python train.py --encoder_arch="transformer" --model="encoder-decoder audio transcriber" --dataset="short read English sentences (LibriTTS-R)" --train_examples=26041 --time_shift_ms=100 --n_mels=80 --hop_length=160 --input="log_mel" --spec_augment=false --win_length=400 --tokenizer="char" --vocab_size=32 --encoder_norm="rmsnorm" --encoder_norm_position="pre" --encoder_activation="gelu" --encoder_mlp_ratio=4 --encoder_head_dim=64 --encoder_fused_qkv=true --encoder_bias="all" --encoder_qk_norm=false --encoder_parallel_block=false --encoder_inner_norm=false --encoder_moe="top_k" --encoder_num_experts=16 --encoder_moe_every=2 --encoder_expert_mlp_ratio=0.25 --encoder_experts_per_token=2 --encoder_shared_expert=false --encoder_subsampling=4 --encoder_layers=12 --encoder_width=128 --encoder_positions="learned" --fusion="cross_attention" --decoder_width=128 --decoder_layers=7 --decoder_norm="layernorm" --decoder_norm_position="pre" --decoder_activation="gelu" --decoder_mlp_ratio=4 --decoder_head_dim=64 --decoder_fused_qkv=false --decoder_bias="none" --decoder_qk_norm=false --decoder_layer_scale_init=0.1 --decoder_parallel_block=false --decoder_inner_norm=false --decoder_positions="sincos" --decoder_cross_attention_every=1 --decoder_tie_embeddings=true --residual_init="none" --optimizer="muon" --muon_scale="match_rms_adamw" --learning_rate=0.0016 --momentum=0.9 --nesterov=false --orthogonalizer="newton_schulz_5" --adamw_lr_other_params=0.0015 --max_grad_norm=1.0 --max_steps=7600 --batch_size=512 --epochs=149.4 --lr_schedule="poly" --final_lr_fraction=0 --warmup_steps=380 --weight_decay=0.4 --adamw_weight_decay_other_params=0.01
Rows from block 3 of the audio encoder of a small encoder-decoder audio transcriber, named by matrix and row number. Rows with one number within an expert belong to one neuron, the router's apart. Each number is 500 + 50 x the weight over its row's rms, rounded and kept within 0 to 999. All counts start at 0. Numbers have three digits each.
After each expert's rows are labels from the 100 clips, of 14848, where the router gives the expert most weight on average: "top examples" is what is common among them. Only what is clearly more common there than usual is listed. The data: short read English sentences (LibriTTS-R).
# router: router (encoder.blocks.3.mlp.router.weight, 16x128, trained with AdamW), inputs 0-127
# up: expert up (encoder.blocks.3.mlp.up, 16x32x128), inputs 0-127
# down: expert down (encoder.blocks.3.mlp.down, 16x128x32, transposed), outputs 0-127

# expert 1
router.1:552425418448410550529504479485578599449515419500429577499523472538420497621596449551467485567533419531496545527574521471461415480459491486497460535496496562392625612407495471481456375555545497562540517514531491505460521513481544455429506543551476481504508508501517481523525455492460457468587487583538527634482456463437487458475494508506489512566443470454446523501495462439455473541500
up.0:461566471452588490466420547568515544571537547569523475483532490493495463491584467468469495566385552561524607435553500517424567452407464456635484587455595495488455529523500457529475499516537457555368484527483568550420566464490502485532510428550501465558544437467419541491520533517485509502552498538489545541563574482518429515443465512445459575522467447469485372492554474434486464502464
down.0:541433568554605510521492531493484502444514436538588496571545482476488494489464503489598532474351529500441492524512459473510468560590517452546536545566564443465488484469483467458540475436493581486483504501403581625504430424461445537584565470396495529468426463390472495516498495458525629504435524511497509492573533579545477483535496379474481593441538503485482483504494492531448549555525
up.1:532541535472497522500480494473499517445461435395561590517496514419540455479443506511504570578562391456498384546561508503633541473388503555482423549520448533509452468461508464441484530403464485522507457410487512429482568420476503588499419543558426528425463494428542615490527562495493472493482507512564460585547545460528468390481528465507547457567513523439532506564464510564483538537506
down.1:435557498494472473525520565469515496522595588548470455493475539504473598548624540516524528459540513542492461514474579456490543397583563421462507457474555533514521473484478591409499395534479447567524537417439550503498490508448569593428507596500477489499503502488482524425467418473500497532529548482422516489539488408538511471509450499506567561432549353478471566517447496614551428453502
up.2:515525487417504577515567451540470588536539521394489535481580469455411476499403467384502456544380565538514566512504586510511517464567604478469541444485520583439552460469537464499573477451430419521484537524598458484512476456463497494544484598428414574516474518515469523463493480437505465662453534453566500515496369491563480502515462492489528484468569484500507529526452490458503508483536
down.2:565498471449453436484484557473555504487512494425577456468401474494502454447519518461549455498537544511516481502521520432541484444500540442465498492533552439507405510531567454415590504498552479448467427473425597475492542485562576504535377563474557525554529515514538560409464478506554578470444504424371497376494427557468558563436480509560457564561467424463506521560533509379453490511529
up.3:511488514477426435457560445539491513570443553491511533483469601492491460511489510517526492504574522517499509555568430479422489513568452481570611524567397554514466543408533555504511400608498488466468550601483491581446496450486394460504526505416437581433503514475564436551575509540529415470486500534484430452405483481588468496473511401483439536553476592526516437532535428428489479543483
down.3:476458546490398491420451419491473416575517542455533556535431533546532528411385505486485477535464487505426448414556417543490543504517419583517492543460464438447418514444513577452497543493551660520557544472530609505525503437475523491441501505509463523579484592451622496521546540545534527397455487492493468484517421417527472493450530435503467457459463554555459449496506460481505490463459
up.4:536435493427429566481454530478367463534467511454475497492483526341468517549546404488558488431558493532529511545481475470444522471550482547532521528461539573384550515432442486429580544522448488521507471440487535483478495477522575557472547435590476522502509477404578524427437476521534448441433512468445439517487454474446472554562464555451507479532468532603518544579395414438436529505480
down.4:523533579460564466504488450519524534492520529512515518434449473520455503392558528503415556564495410431460577469503585486556451459401513558525609451498575574504482518571465488462446524509513428390419597569452530506490486532550556499369491589502492484519485523517586497541462400492517513617471518524496501594491509544445417491429496498542498460478465566433488454476545508539525494601453
top examples: the word "said"

# expert 11
router.11:400431441482510561527581531437458493470450512576514566617500605484469490518461530502557556502508440490490404521389547551535538429407534551516458494464536529468421524507491434500523469565501499581563551447570497437569506493430474569482468464564479467444507549452423547514563524558474461540513571556512484503457461495465487507429499511577486548549476460535514621427483480558519603411590
up.0:544517571446499453452446455504477584517490547396473549441560489443493426512494555420576511398433409504510549498556509487438464445447550507478473508512495480572464455563491606512347431543464530550516441502495529499550392512606454493445500490443562523499449441501505528591554522462515473592461508606504485441508492455521520485525474594461458577413532521486457487575465456456559444537484
down.0:524430493537484369573382605502529556491597498498442537471518471532539599442549535627482524507491482426546399579496500555509455589594426464490518517533539509521595509567499431470422455528448501560436487470486526419484566475480484514484510528478554438551479439494501474537532515527471515483471482507514445500451453536486454487463414563549371501501593556450547531497514456574495541548565
up.1:560470540552499475536503410488466512602398469508584587496566541517405483471418467509443509521493484474516532469480436464487418556486574524540443507456436387483486589543476450480551577469490489461489476499453548494526486450528502442423497479550351435513505490529516441640454502479480484577426517493526593436433465476470474452485565515535545433446443554436544505428572443528547439535473
down.1:493432429488482532424471538407485594385553474520461512468458494485500455464509419557554534456564528407576574476446586512563521508535446504532561519488516508564456444470529489490481393593458542533450500436433492511608535571442521466604506456420526480484455433474531533491476442551451438463595422453527524491474522513531490573466420444533572568546551435521399498498449522490505473479578
up.2:534414498503506555466489545403499539397486529482491521514549466564557533545543518494563528544427547365491420488430477557469462544496557561545570541508445520479517485498494434440459396487481473594476527513491442650567525495561523539416589395467529526565508450464537465480444414463450541517599532559438546461532606504553456472485460511545588507504506498543433523459462530430494500529518
down.2:474527492494474579525534466492600506563587416459578491428565468451504446482468523543443475521538544522557514586486573475572536476489502566482526439417461442500496496516587528564609500542594568509572495493465512517463515528596512472512530506563517532473500452550524577419533539475525517595507402328462565519478470492485455514490536510402467576429532480495552445522488475381561520457468
up.3:494492551549525460537513490578471540459459572468518488531499442498496532555443435432419494519561516483435526553437448418497594505564471465529477558558490526431413532562481493535494555547487560569566477497498496439542480583467511576535459476644523499529558446531439510429482559454455477499580681530511458494509573461525519551447538496498370570570471467536523408559479481437481539547505
down.3:511556429506515517477556548552511436399519519531460525509470460498465508550517534496488452555513497544466414372539487557438435590491523504499415397536445472549476458418585424403529491567407470456506495446548492518445494475463606500565448510607509413353546631537560551499534443538532466513525545468477427503449514440499532474498435472480529512470496497564506535470575518471525482557541
up.4:500463582459506414497534354553497548542511508449418437471495475558426509531573399466469469544456620489495526471499466453523499442473465561537556486456507515567573636459510475405512453580558492485554481555602508487526503476501477458446604514446514486538555428492501503539469514449501444499479484571487542539518487455483543470388466365468476506483523497438514442433600525501544411518486
down.4:547519536497492504490496534581480494557528543523503486542432495555418527462590511481577476541491519567488486519510499456486527512511463475549449546527518483536467524536525523612486535478557519490407560478504552544467532578427463419499493479490559503456561545561552527468474504439492555542652479564528450489635420530550466431485395585472611360487442562578473460591530476468496483402552
top examples: voice: male

# expert 9
router.9:530560486463576486508466412488540480497457610436540561442491541458504531435528432442421527499542596492534471529486479488460483467533524555544418444498431449461458523523458589486419554441499526596472516422462509493442493594454460477502467430517521409545528517526424553492474547470543520455466536498495552456593523550577626498500560440490347545423516468434499507467501473508597502580559
up.0:443519452468468490529558352423527534458527505418486515593446361516484517503509445417527490526506366580449514470477480474499461508494473496516533486452475545395596475545400505470544412550510528452597468456515511541538443556508463489551488503571561491470565523516560446476411518452461475485532523412538511485493500532571401522441578490509548485567419506466575541511489462561441474476419
down.0:499507469507485386429448482534470432566445609525548498557514616505504549462435480635573503449543581557526591493570468495540533391531484530463464443511543485573484545545499542485509541582476507425466458515490590481498492498509569472432555512381445570525525501530535560570415462518475486436445462563502514566494452543453507468495526569472463522498526439519497547510408536446470506631509
up.1:465484509539528462509525523474502442454446518472488454540486393368445581498509486545501550523561474496488475502542578506533545555468439464547478504495468530518518345540536601557486519559470568519504432485531450512585431435555535529499453464495526566476620499462396486521484464474554443525408595556437528523468442492464509498479504491505444538505541469486526519558430455534341555458631
down.1:411440521451467440501515415391475508484534496610443483501513587530550544456534440507419455469461543509462489469484523474478408527550447511469499466534548426559481531506553400469590534452520545445546612605429535536507541564467501397512652570498469438525438486531575472535422451486513550497581487475479598536479480486500490568502489553487482443457574537507485495519476575467484408493493
up.2:439474464501573517468445446496384496392420426481439538474454459569459432478557547438476495524465452409523514471526458450475488486560458578440549464587480497493524536461500422457464493397534471449486459434471471459508477509494521478508470495452605568409547514579523594491556552487516528592536478405357484528512552464461541570515519500563530581526573558456571486459488555539462430531506
down.2:580530468458467547508513431426587515434423564467487559473466457533496509555486474569462477502541430513515438487409524526556525564545413442612471500461567532405530427421486633510474424602488521536506622504449542481463511447544565510467563533587461472597455562452517505562452449534521497424498489539546558500570502514474542476494472501507454534472488536528415497508432583530578449517546
up.3:416492519538476418550538485523437601492515575464446537573527484416419401407560508629530497544461421468462536592458409423468436514460527459520553565505478491565456545493489499557483458472541482498491542479467430487634505501521521474530538508495531543423542474484539473516429569583563529548521569474446514553512601424479488463573440527527542448515519505590490510469545584443579532486502
down.3:523446477504601489507546452525496574575572418632390469492509474474442428460554473448517486523527512516505467520588531452502452545492538556462462493450508418545512601448567479463416434489429497508535450559636501420549458557519464557463512511536412582491553520506464575542447541498441469442601491527463526546484489505441424562510431404572507496561535477497458520511570540523567522513461
up.4:497424460474485455450426379420459544547558495538460471603473517512521561486434448502468472554543485505545466456524558536497600445509481588546426531435458487448484448520648597445497388503635512546514399471545486471500497568567526484517517408514514474512543428479501520439558528530528490480539432476526434483506550418497479448483480447521443535543492530562572519484508497561554409432514
down.4:481546478508440524526565499536517459428485507479542500554540452529513462462484543556452478482504352501511531486506549484456467537439435463504550485538600419527526533604469422515425597531544546358542454579523489425474499518522493616482509497449512493470567531424584506523444523600392454586490467487450509485521449541456495475420504493486557498506565532547471570398532450487543622461473
top examples: voice: female

# expert 7
router.7:454485560586544584491597539475409552477576404497417549553460521411453426548577486473538463485533558479469544619422502498468496468513605488431417531430577477516586518387452568462496537517482485470500525498482515473492562440535494527498479517493507513422394510512609514525456486445498473533457486467503457442443537461526559475553466506494528476532462478474528348495538479524546496493383
up.0:446448574461538462492531532453511586550470504473386529517600482512520513577476465414534470506568461454458501435481419453460553541481582472421402572539615500457506506493492510496500609531436480449446456534526425427471459503430559540576523539602603521541522496578466442436535501449472478508588486497521458539553515456423543545504462521489501511480476487390419483554417432523514518573508
down.0:608559425522461481420552585550463446594506476459537452463459518472509478461520526393554480519552419406505483543528539534502495503464478557459510416442455496540589438581516493492527498426538421532506401482487374479480557467535529522426487491521534609506476457392584538517478564544498536569491507497568560527473504489557553583501482488523547523504559614459407464521517506595509528513435
up.1:505483410522497516491477443467565537482491475535389549425563517498419545474430426529574555615563514554468436596489423543553584456509473365540564510513511472452571615447440521448541600535484444470510497562484490534524502432439510470461553487488472568485530462463415504456479459493535498492415482462460437481469542518529481585495534511507549512488436546477544462545513458561428611593472
down.1:471445413577475495444579462557482381490428435543527525497528578437553391506576578498437451517477461518501551529472520465423490527437561507486515484572581538482513574488550463458547407580489514491490530492466579446542511453464542496530430547422375499536463485472556464484468491501468462549540586453440560477481434541570511542479490602511416588583476524486487558386456511543488536495499
up.2:520522521449519502539629534470496512516556446472471454542402502530486440546502522445467528466482524521474414479438493416566531515607598465445607471535476566455532548487575470370410407496504430531482566501473546444563483528437511498460543518479368434463595491470586534595543492542512439521509536456458444481455514481569468545512558444538429470474455492385481534499461541534505481498530
down.2:466521436587527512482438429598528522586490465484480455464509446483526609553478511541434496472494492539497569463422498419501574524558480540458451475507537487440560504526474501556540461521524526467487534572559578419428606559588508530477435487438584426604452451499384463515580408547515520471424474451492434542556553515472502448506500610475553546428493527436552468548503496515507541582448
up.3:458544477503528502497503564474483546453516534540522437515574440512503590471614495415607404436450456481510583426442494492498598490471502498547534524389558576505584494498505496554543530488434503629529498544478492507442466551465465541498504499433456473532515458430474551506434471419447550442547490531502456428478421650481497558490490516459470483492444424462464420451446607565479433507486
down.3:533507522450514472433480503515503482476399453494441440520469472499499358384484496435547410506542420508507445583505492448492478529527531529427505515470545407509437521492540490482573588562489541468520537494478425466616544507574512558539564424511503512511582455594425542462522535553553501529617596477468494456522404497525481442555480531537427414486451495518453511532427452615552527465487
up.4:625519490486514479552520451553532573531442524502464527517538487478529447504496549496448538439399510513486617496528423508484423477588537464444512477473483490443467557565501459471487522564577449412545449573487484492517538577539542498549480545464451410531485567513516522599554490590552449407508416501487490586402526482537557434449492597481457501528448583487559367531577503422475535542497
down.4:478507524566538585548486432641562517472472468474538510524444490490540523466517489497482515574513482585457437518525526437562483311491480468477464530501586382509468450487584431474532597475514471476445488443503513485552440571543567458479442533462539521479529487526470491499528447383475511524478594421408528408496578473453427513512479451547496473497418493446488563514584564520430493465529
top examples: voice: male

# expert 8
router.8:463519530504513503509544427507489490495521405416503488473452531479508501419562522571384505611455524449564538580453522535551596525576466585449423519495517451543490579440476417460465481478607510579582531473518418448472577483504538522483519479399507535481511646514505547459456468449531459587527485455533510545451424561370491468535530513519514454449487487495414520505439556498423493506519
up.0:578501528475481485527546541537541501437532539436461463504429483587469557516444531578517537570540386570543520447525469526504530563406418476464533536508483578582562412481523405511499546606458520562469501529549417531496465549409472464465483446492493472456507485533425491524505466491552527531593550518495512613617445508458539447580589567471451566433485508416507561518585464485513479544563
down.0:509622406506585490516555533466513509498486484517524433469506438508455516560473587534502398444400529423509479315567497524523543554517448560579527451455514513477464475452439587501490540568543564520509429514499546491479489434494577426448397477519450469465506474547562481519531502486513463500510482489579482499530514547425375540542502417526524514486356503576480523525478502521500594494511
up.1:513524604573557484504510430484533460455512462400506516488558535544493392536484532515578507509433591490502539535483435498516542480444520403514529447467546486541483488593513503481423507522487467512615514548519465504532511565526460592549552373535495531457410534428503541633516570515573521500522486479587389467538413432573514483515439472534449439526552559488537531477515510416537422496421
down.1:477600475451413458408469425398494462411539489498518493498491434386552447598440467498484580526468536471414550477516472458484555499479541440510524481466441540567500555534590427518606539502535498450476459436566451479516503504450478398557473500475466504464532550424570539501434502428439547353547475503443483522575538512490547497537509516488456586544515471495482539498603545429506467438460
up.2:431472542512465510497526500478533543480483558528545505508501539547543407513485548529501590516520598508499407450522475482509513533527484594441504465481526446469605554425544443499483423509391536534526511483510519484530529487503552475542514514434373501413576530420529496540428432420537474472463493525471498497547516569366521359548420520440500414562440477527509485459557537499540588642495
down.2:546448586594479447495541435557541531559549548468529557479428544542553520428497493551614450570396461507487525503543520563428524430473538438561510597509538511487584475533551549528535402433468454546504522548425472518550443435490541546495517490495541593568594465488517473469552503522494482465472523544564539451551562583439551524509473592562486382531486574507501584456468532512500523440583
up.3:561427483482402568513565485538456525487434524533489554445528448523530513463489453533633527463486487541511484404532340473438477520556524564528431546407544487471575541507492513565558533493552529503555542435492506340457466560559531483418562563511526507596516474487552461465538455495475499466493534463450500569524514484427594472482440531538551455468464492389505464404482446532443469541479
down.3:506568573481427482456571566544532440457483513508544556561542539520504521516507519428490533537482565576496458497523475545486433346550477477477524491446547430505528510543490615505455567504487489494632454559523502520514470524490604445445519481513579535532521446516500508490430423488471576501561561483524468620608497388531465468580541563507501599504472566426468504507543402467513445419514
up.4:487407566546486462481411463495510523550554518506520484511562454481495486448402516563491509480462503466450468506565531604430440557508549491444495506490511465539475457585498517605536496498428471518440478525487501598602434381470482503597428528528513507493423518524473483537514450528522379481562417500500467399510447461496545425461609561491535475420496514497609442550470425438435558475576
down.4:507411462488496428420472587551430535582579491550436547515469404479494515476512604399522578568528487428470425538519379461463552434573479545449500500513552544511437489448427455511487475474565490583490491545572447454446565557494545454449449565448472423461580458477539457514417504492561497465487445459550499530459426477536494485461392455525498482528516578468429546483530565556483565461510
top examples: voice: female

# expert 12
router.12:482527513520479561452485394523593478534583552479539438547514489477468531496443598492399471518475432465489561452493459478521522549550480480575519451575543547443479426510515527516449486651521497476568557601498549499482615506522539493570532491512598466524482477537542496483543494491446413479613570472476524461485556392505472542395500482473454454550439484505482476481608457487441524404414
up.0:577557502396474472500462462578525465603451504476600463502428517501515549542502482490558467423484585531516477539542560552538489597539397551436595498537508533540453449454490531486496493575500531480534544527450486525524580450603569441533529571479405448469471544500490489445477572597551458596463473516408621504432466518488456458489548434505500562592539462508439546496491502519420554541505
down.0:495425527494466611512450629510532540486551481359399458432508536513481536490529516507566401524520581586526466449534459456420463506542403518573410501525446420528498515497467522526563516434525492511570515486525468549466470559475545539469445501511482475528580485422495578491589500463560574521509562507551454495444497495537459475571499532561617579491507538578512553533481475562432523577430
up.1:531431483400488530538571551445522553492437519590497460476512479562436504517556502561632492518522534512471570482487506543546428536449537582479493475525504553497548401489568438531469480577524505491462628564527478457524475548512440440417494535433568442512519466539583419451448564480387372515444495521511491465524538523639446488478532565523533478516515516599476541445476488563535501449453
down.1:331464478529486510500498604458461534437489461494491544540462498421563570424532522405539526558463540523477526495478478506498515552513415527441475507476516503441474456475522559508528588435414482493511554524436498473484498444527470500559510576545570554553479502440527443469555474527586429385505521443472415432501517599518603585529466424547508538543530472367539501546545441448519417485462
up.2:495549453517482533489499492547511486495489590461506467468593558483433505518493462531500524454526549538495429483507500522517558486550531542457579472475495524408599489532593649531525577494384551493523574546558536564519434524591542527548529468584460506433437494503485573544479455454507367473394455586469485558552406425548407494498533503467484558541475435499441419439586518495533491511488
down.2:503445544527589365532552534398503558585492430515457580495480506440519530585502463490480501519450510584479539548410509467451483496502522460489501511406493480547489601561521436449559542384441513491503456417510392485498506426540468523484397459450440515570499416565465450482408491502564455453465542481531440464439535573514480449552469466528476445462543524401451553418547485455507469498548
up.3:408520473514541448463487388447502493529455556559413441482536562523515564481475524399470495528544561525464539515544574485435539484538523611534572434426464516441469582504506540500394502610536484484542459554428537468509435523608514510591546534552512425508597445433529487497527520452534536509473546466439461459576564479598508526464526452526412500449436486476464583510412442443520526504462
down.3:461463540452549442525487507517437519492485525593420557566553473548444524487523465407504440466522559509525477510484437479412494489552493517381529486546528610540558497515521542461488462522476471443477557517544421522472550542662483502614466483476557586504548505472463472486580476565459531627538449476448542556451487485510449441546502517531577381490501522514483534475492427481619540571418
up.4:625562457484459502459550529475500475432399486497541525506439470514536454514494464482537513512423486665504432436553528594481514553518573476519451460507401474532491516484409388573608553512502515546623470571477440449551487470428463514462550549536495489507547436491563520526565507593470489511575491399523479433441522487467529556518555507552448443500523534492560542491503543524495436592469
down.4:529462574494457435456527474503526526493624424536540459369521581415517503555519549578564537522491472511519560539482490424505627530462457511484497553530609507473554558506451443490530456503545539504558505418598476427499588517520569468543437492529449551576563454526561522476565468472441542436477520576479595534518405533532509490547491565555568504582580519495482557527571543483561527475488
top examples: voice: female

# expert 10
router.10:543541568414426464551516535469509552520518458476423515394537452555472427511521457428541461551499550585549499440543458565521500573553501361449488418552476441574523479435414510543526523514532510550469544590514380430475425500505526501531442498533531482511487465565529603525590427542461487416443457543479394542501538464517509486502477515463473400474585497581478576559476487516458513483502
up.0:452548520546540458546469505492472501595511469422454467418517495488474494550509521536431515455536474425553481455501479520420448472412522471582566430545535568510485464468472538448391577415435455472583604508407408415602597547504497530553484448477544577503508557511477553475489514484482529519461450476462475530468395505506528549506494558474635470518461555452511447553515535613531467474419
down.0:474467530548481533535575530603511512457624575558492454463484498483582443492442489455580527586527462461554542473466503528543500486510525460494489390498432445528464465454407483565567615496472476468535485494537475500532533505488552462509520541437538425469478479498533470515488588572543474575462580478486457550495601497460492579495501534406562550592533472478490584425456458395586485533370
up.1:545491551425474577513472470471453509413409520439422531535486558481481463524485492506403594464480526555463596417569510416503563437410520511466427507459426474498541535528515406457564480535501515521475457502539461487540503482584529480501486423499559524533420441500488590542490524532466499570634510434514521545445583509466551514517400562554514558501448492484405516443499558548492384429564
down.1:486581507474475530529487479450561459500499437532521559570479464435461541475521546456462484554463388448396389486517502478416533464501528507506586488524525507562444498512452392482481539434505508505550538540431493557585534508556428535468504458491537508550458493553443439463511483418599424569578450457476463445504478432526472533488477487474457540574627355564539516490570444524484580597469
up.2:584489457430557437484399513543468603542538519413534546495427426502470516503581530399499457489520500446467495439443485519516536540510478475408457479385554451543515486476506569508466508542487601444468597503507506483441506484436547453491456515549546454438515373477528528508519433448544572463575518500440471439514543521562425480489414460449401499479557530470526425465489556596469516475387
down.2:392432492462426535632513425505463451500473442543486413488529561482519475419449446517534433486529561465457513556521471509495566483557555442518497565417495507476514469431529575475538512567493475521456558436444474526569469492561506469555476527489486480482474459462520606483492636460432495408505531390520413432482530541431433467467510480468521419591469492546600432508586430520516497434531
up.3:506539495480480528492474471514468500428512484469481486413578491585527473619544483416425463473520512537549466500531523499451510441548557520479430528493414524531542503481484578493474587520465487544467479461520420488514447509539560557491455474517527521589532537507511555492529526454492489600397527492506553448398601397433666462435554499475474489542505471414490514535379382442551493597479
down.3:434567483540565447533458389545519476520473512497559476504540517488376551534542541569493532460542572423519529555469560485493551513435489561503473503629556543524406421421541447448526457444520592525486517465536501463436535581498500512526508500474431447485486598438595550513544589468513550526436473462603485484386464490531430568525519487561530522442567456561574446502509423513493449468458
up.4:456476462499414458485501504615509533474557430586459501526558457487487470601420593521556534498508514523458502526464497510590440456589492455451513433540464500529504571480492507549476518556438440524557574545530469428559468558505593460435485511505471548549480431533421487542409499550546486523566473552492459549490440436497520629552557533517585432490580494498486594617521507491435447447591
down.4:564553395450585491433530480437439453615441466517433506538421510538542560510591485528493469465476551485526569558440484494518492509442511430490419544530585556523515457544497480525551535472561512557558494532479501498503469525455447547451435528524508430501507627499537496420564491472532425554546455554516540582494539523477463468486594440452365580567397477522454486444567494437468420450495
top examples: voice: male

# expert 15
router.15:457442515556531498539542490577419507497499552520655397562540481435503527414472594514474477512479504445493498541548524516453488446484434532462515462565521604530511568476418492495464544417511457595480442535491493486482471473559468612462487516440427515489531502542489500513430556521490508567577447487478463526420417531516501503427410483572411553481594497507512525511511372392441561474548
up.0:544468468506521458438456438535445534425508431491536466552454474445501536482448519413539462536523420497450547513574507486605521436592499569455469487468456533473573433493446487585537491570452510498509472550549508521586506454458474402496541513504495481533547529467569533567539563605385430547502460516487548449439437474504628542496464393569403462520499512422480568437562441569437518515517
down.0:494517549542533458424581461542429455516490565491477530515438469545433426480504425549563429508458480503445628456556447486428455511439503516560560514496497513442567520471476419484580455592533529476447436507496587449472463561452464515522490526479481540549594482514572494441431528537556482408492433501506510579554559454531462495511607586414518455463507436626537513454540395456467506561511
up.1:496523520436540497501476414540441571504468559507598525621464451548448482458542560509529576491527471511506583609478483395575492504506543530571528503456463562525576549522513479488510525483585477460575423531469542505571436481503457519630517448491476527448595477510460554571397485460521479541614543418442449467492454400512445423469472550565562548491532397522523467498521553482497523465491
down.1:403426474565458459522420482484426558555494514437528420393542538393463546572467528574371463498571522433584625458555450518468501436513471533500551528443469483428501497526552617546511514508490503456451557459457427461473494512482454498516541562537504578582588547522557511433501554484519552508453546566536552539528548520522479582486562492443488510588500494515549482439519445540472445466447
up.2:460534580480606548452488498537332519509511599476549542440569439502475469599552567430502549536520613534644503432443528498526438458483502488492588560443512543560540509455540494503491511450488505439497540450556474571409552512510504489581601552530496487550493550610486476534548547570489506573556537541525477487522538498515538526513460569534453539423470481483466530554530534470488530574435
down.2:479475498480425459486510453557538496472553459422508431531496536528571480558470346505545516428471516464523510490572446527399494550456462487465551429600390576495561460538462497516558520488546598442452471455520461458523477576501516463515551544517500577464535537520542541400411498555523456482490478513577442517535480459481579527407529414471459567602498574489489504433492563469548494398405
up.3:410530494530525546486431523449504573429507464590549453476528495557539496464499543496528483371534451487468598472511447518453523505537506527503508543573439491373542449490526537526430557549552460467440473470399501496429429460603535508403494550533528589524504524528489466517566397445484467518533674480545421543460572465468568500543494516440488503510442476523469467533478383482438538512541
down.3:413490561456514499572550448490553496484447482469465497427474560452434459455507481562507531574546511470450462574451525436492483485521495452492488522518478451557458504509461435440543514477508459429477591546568584503387561561518517438449491436462495419433487499475642517589419509440458541495556510554551587442470522529405500375506515517522498454593489496495498474505503395639518430472464
up.4:521522528548435455570460506613561573478538488418501487505460386530435486474489481537467475530488504501418502592604497485434428589472434465546526496438493552520585462474486591542546503517540495517461397556494476504425456521430479409521459531505467549611552518532479498463569462550501499449520397490399574542619526464447553545543548463485523547438515536490474511515546417430547555490450
down.4:564473400473421480416570505476472530541487462541485459563508549537498561476456428430507483512471528564572491498518505430481477473513487466397559542499520431528531469453546423379507415553537562549485568588555450461524507471544546496545426481541440484494513496445489520500500382469484519509485553631462586476617465394550440535552537595529487415430482463550450455464467538480450522538544
top examples: the word "you"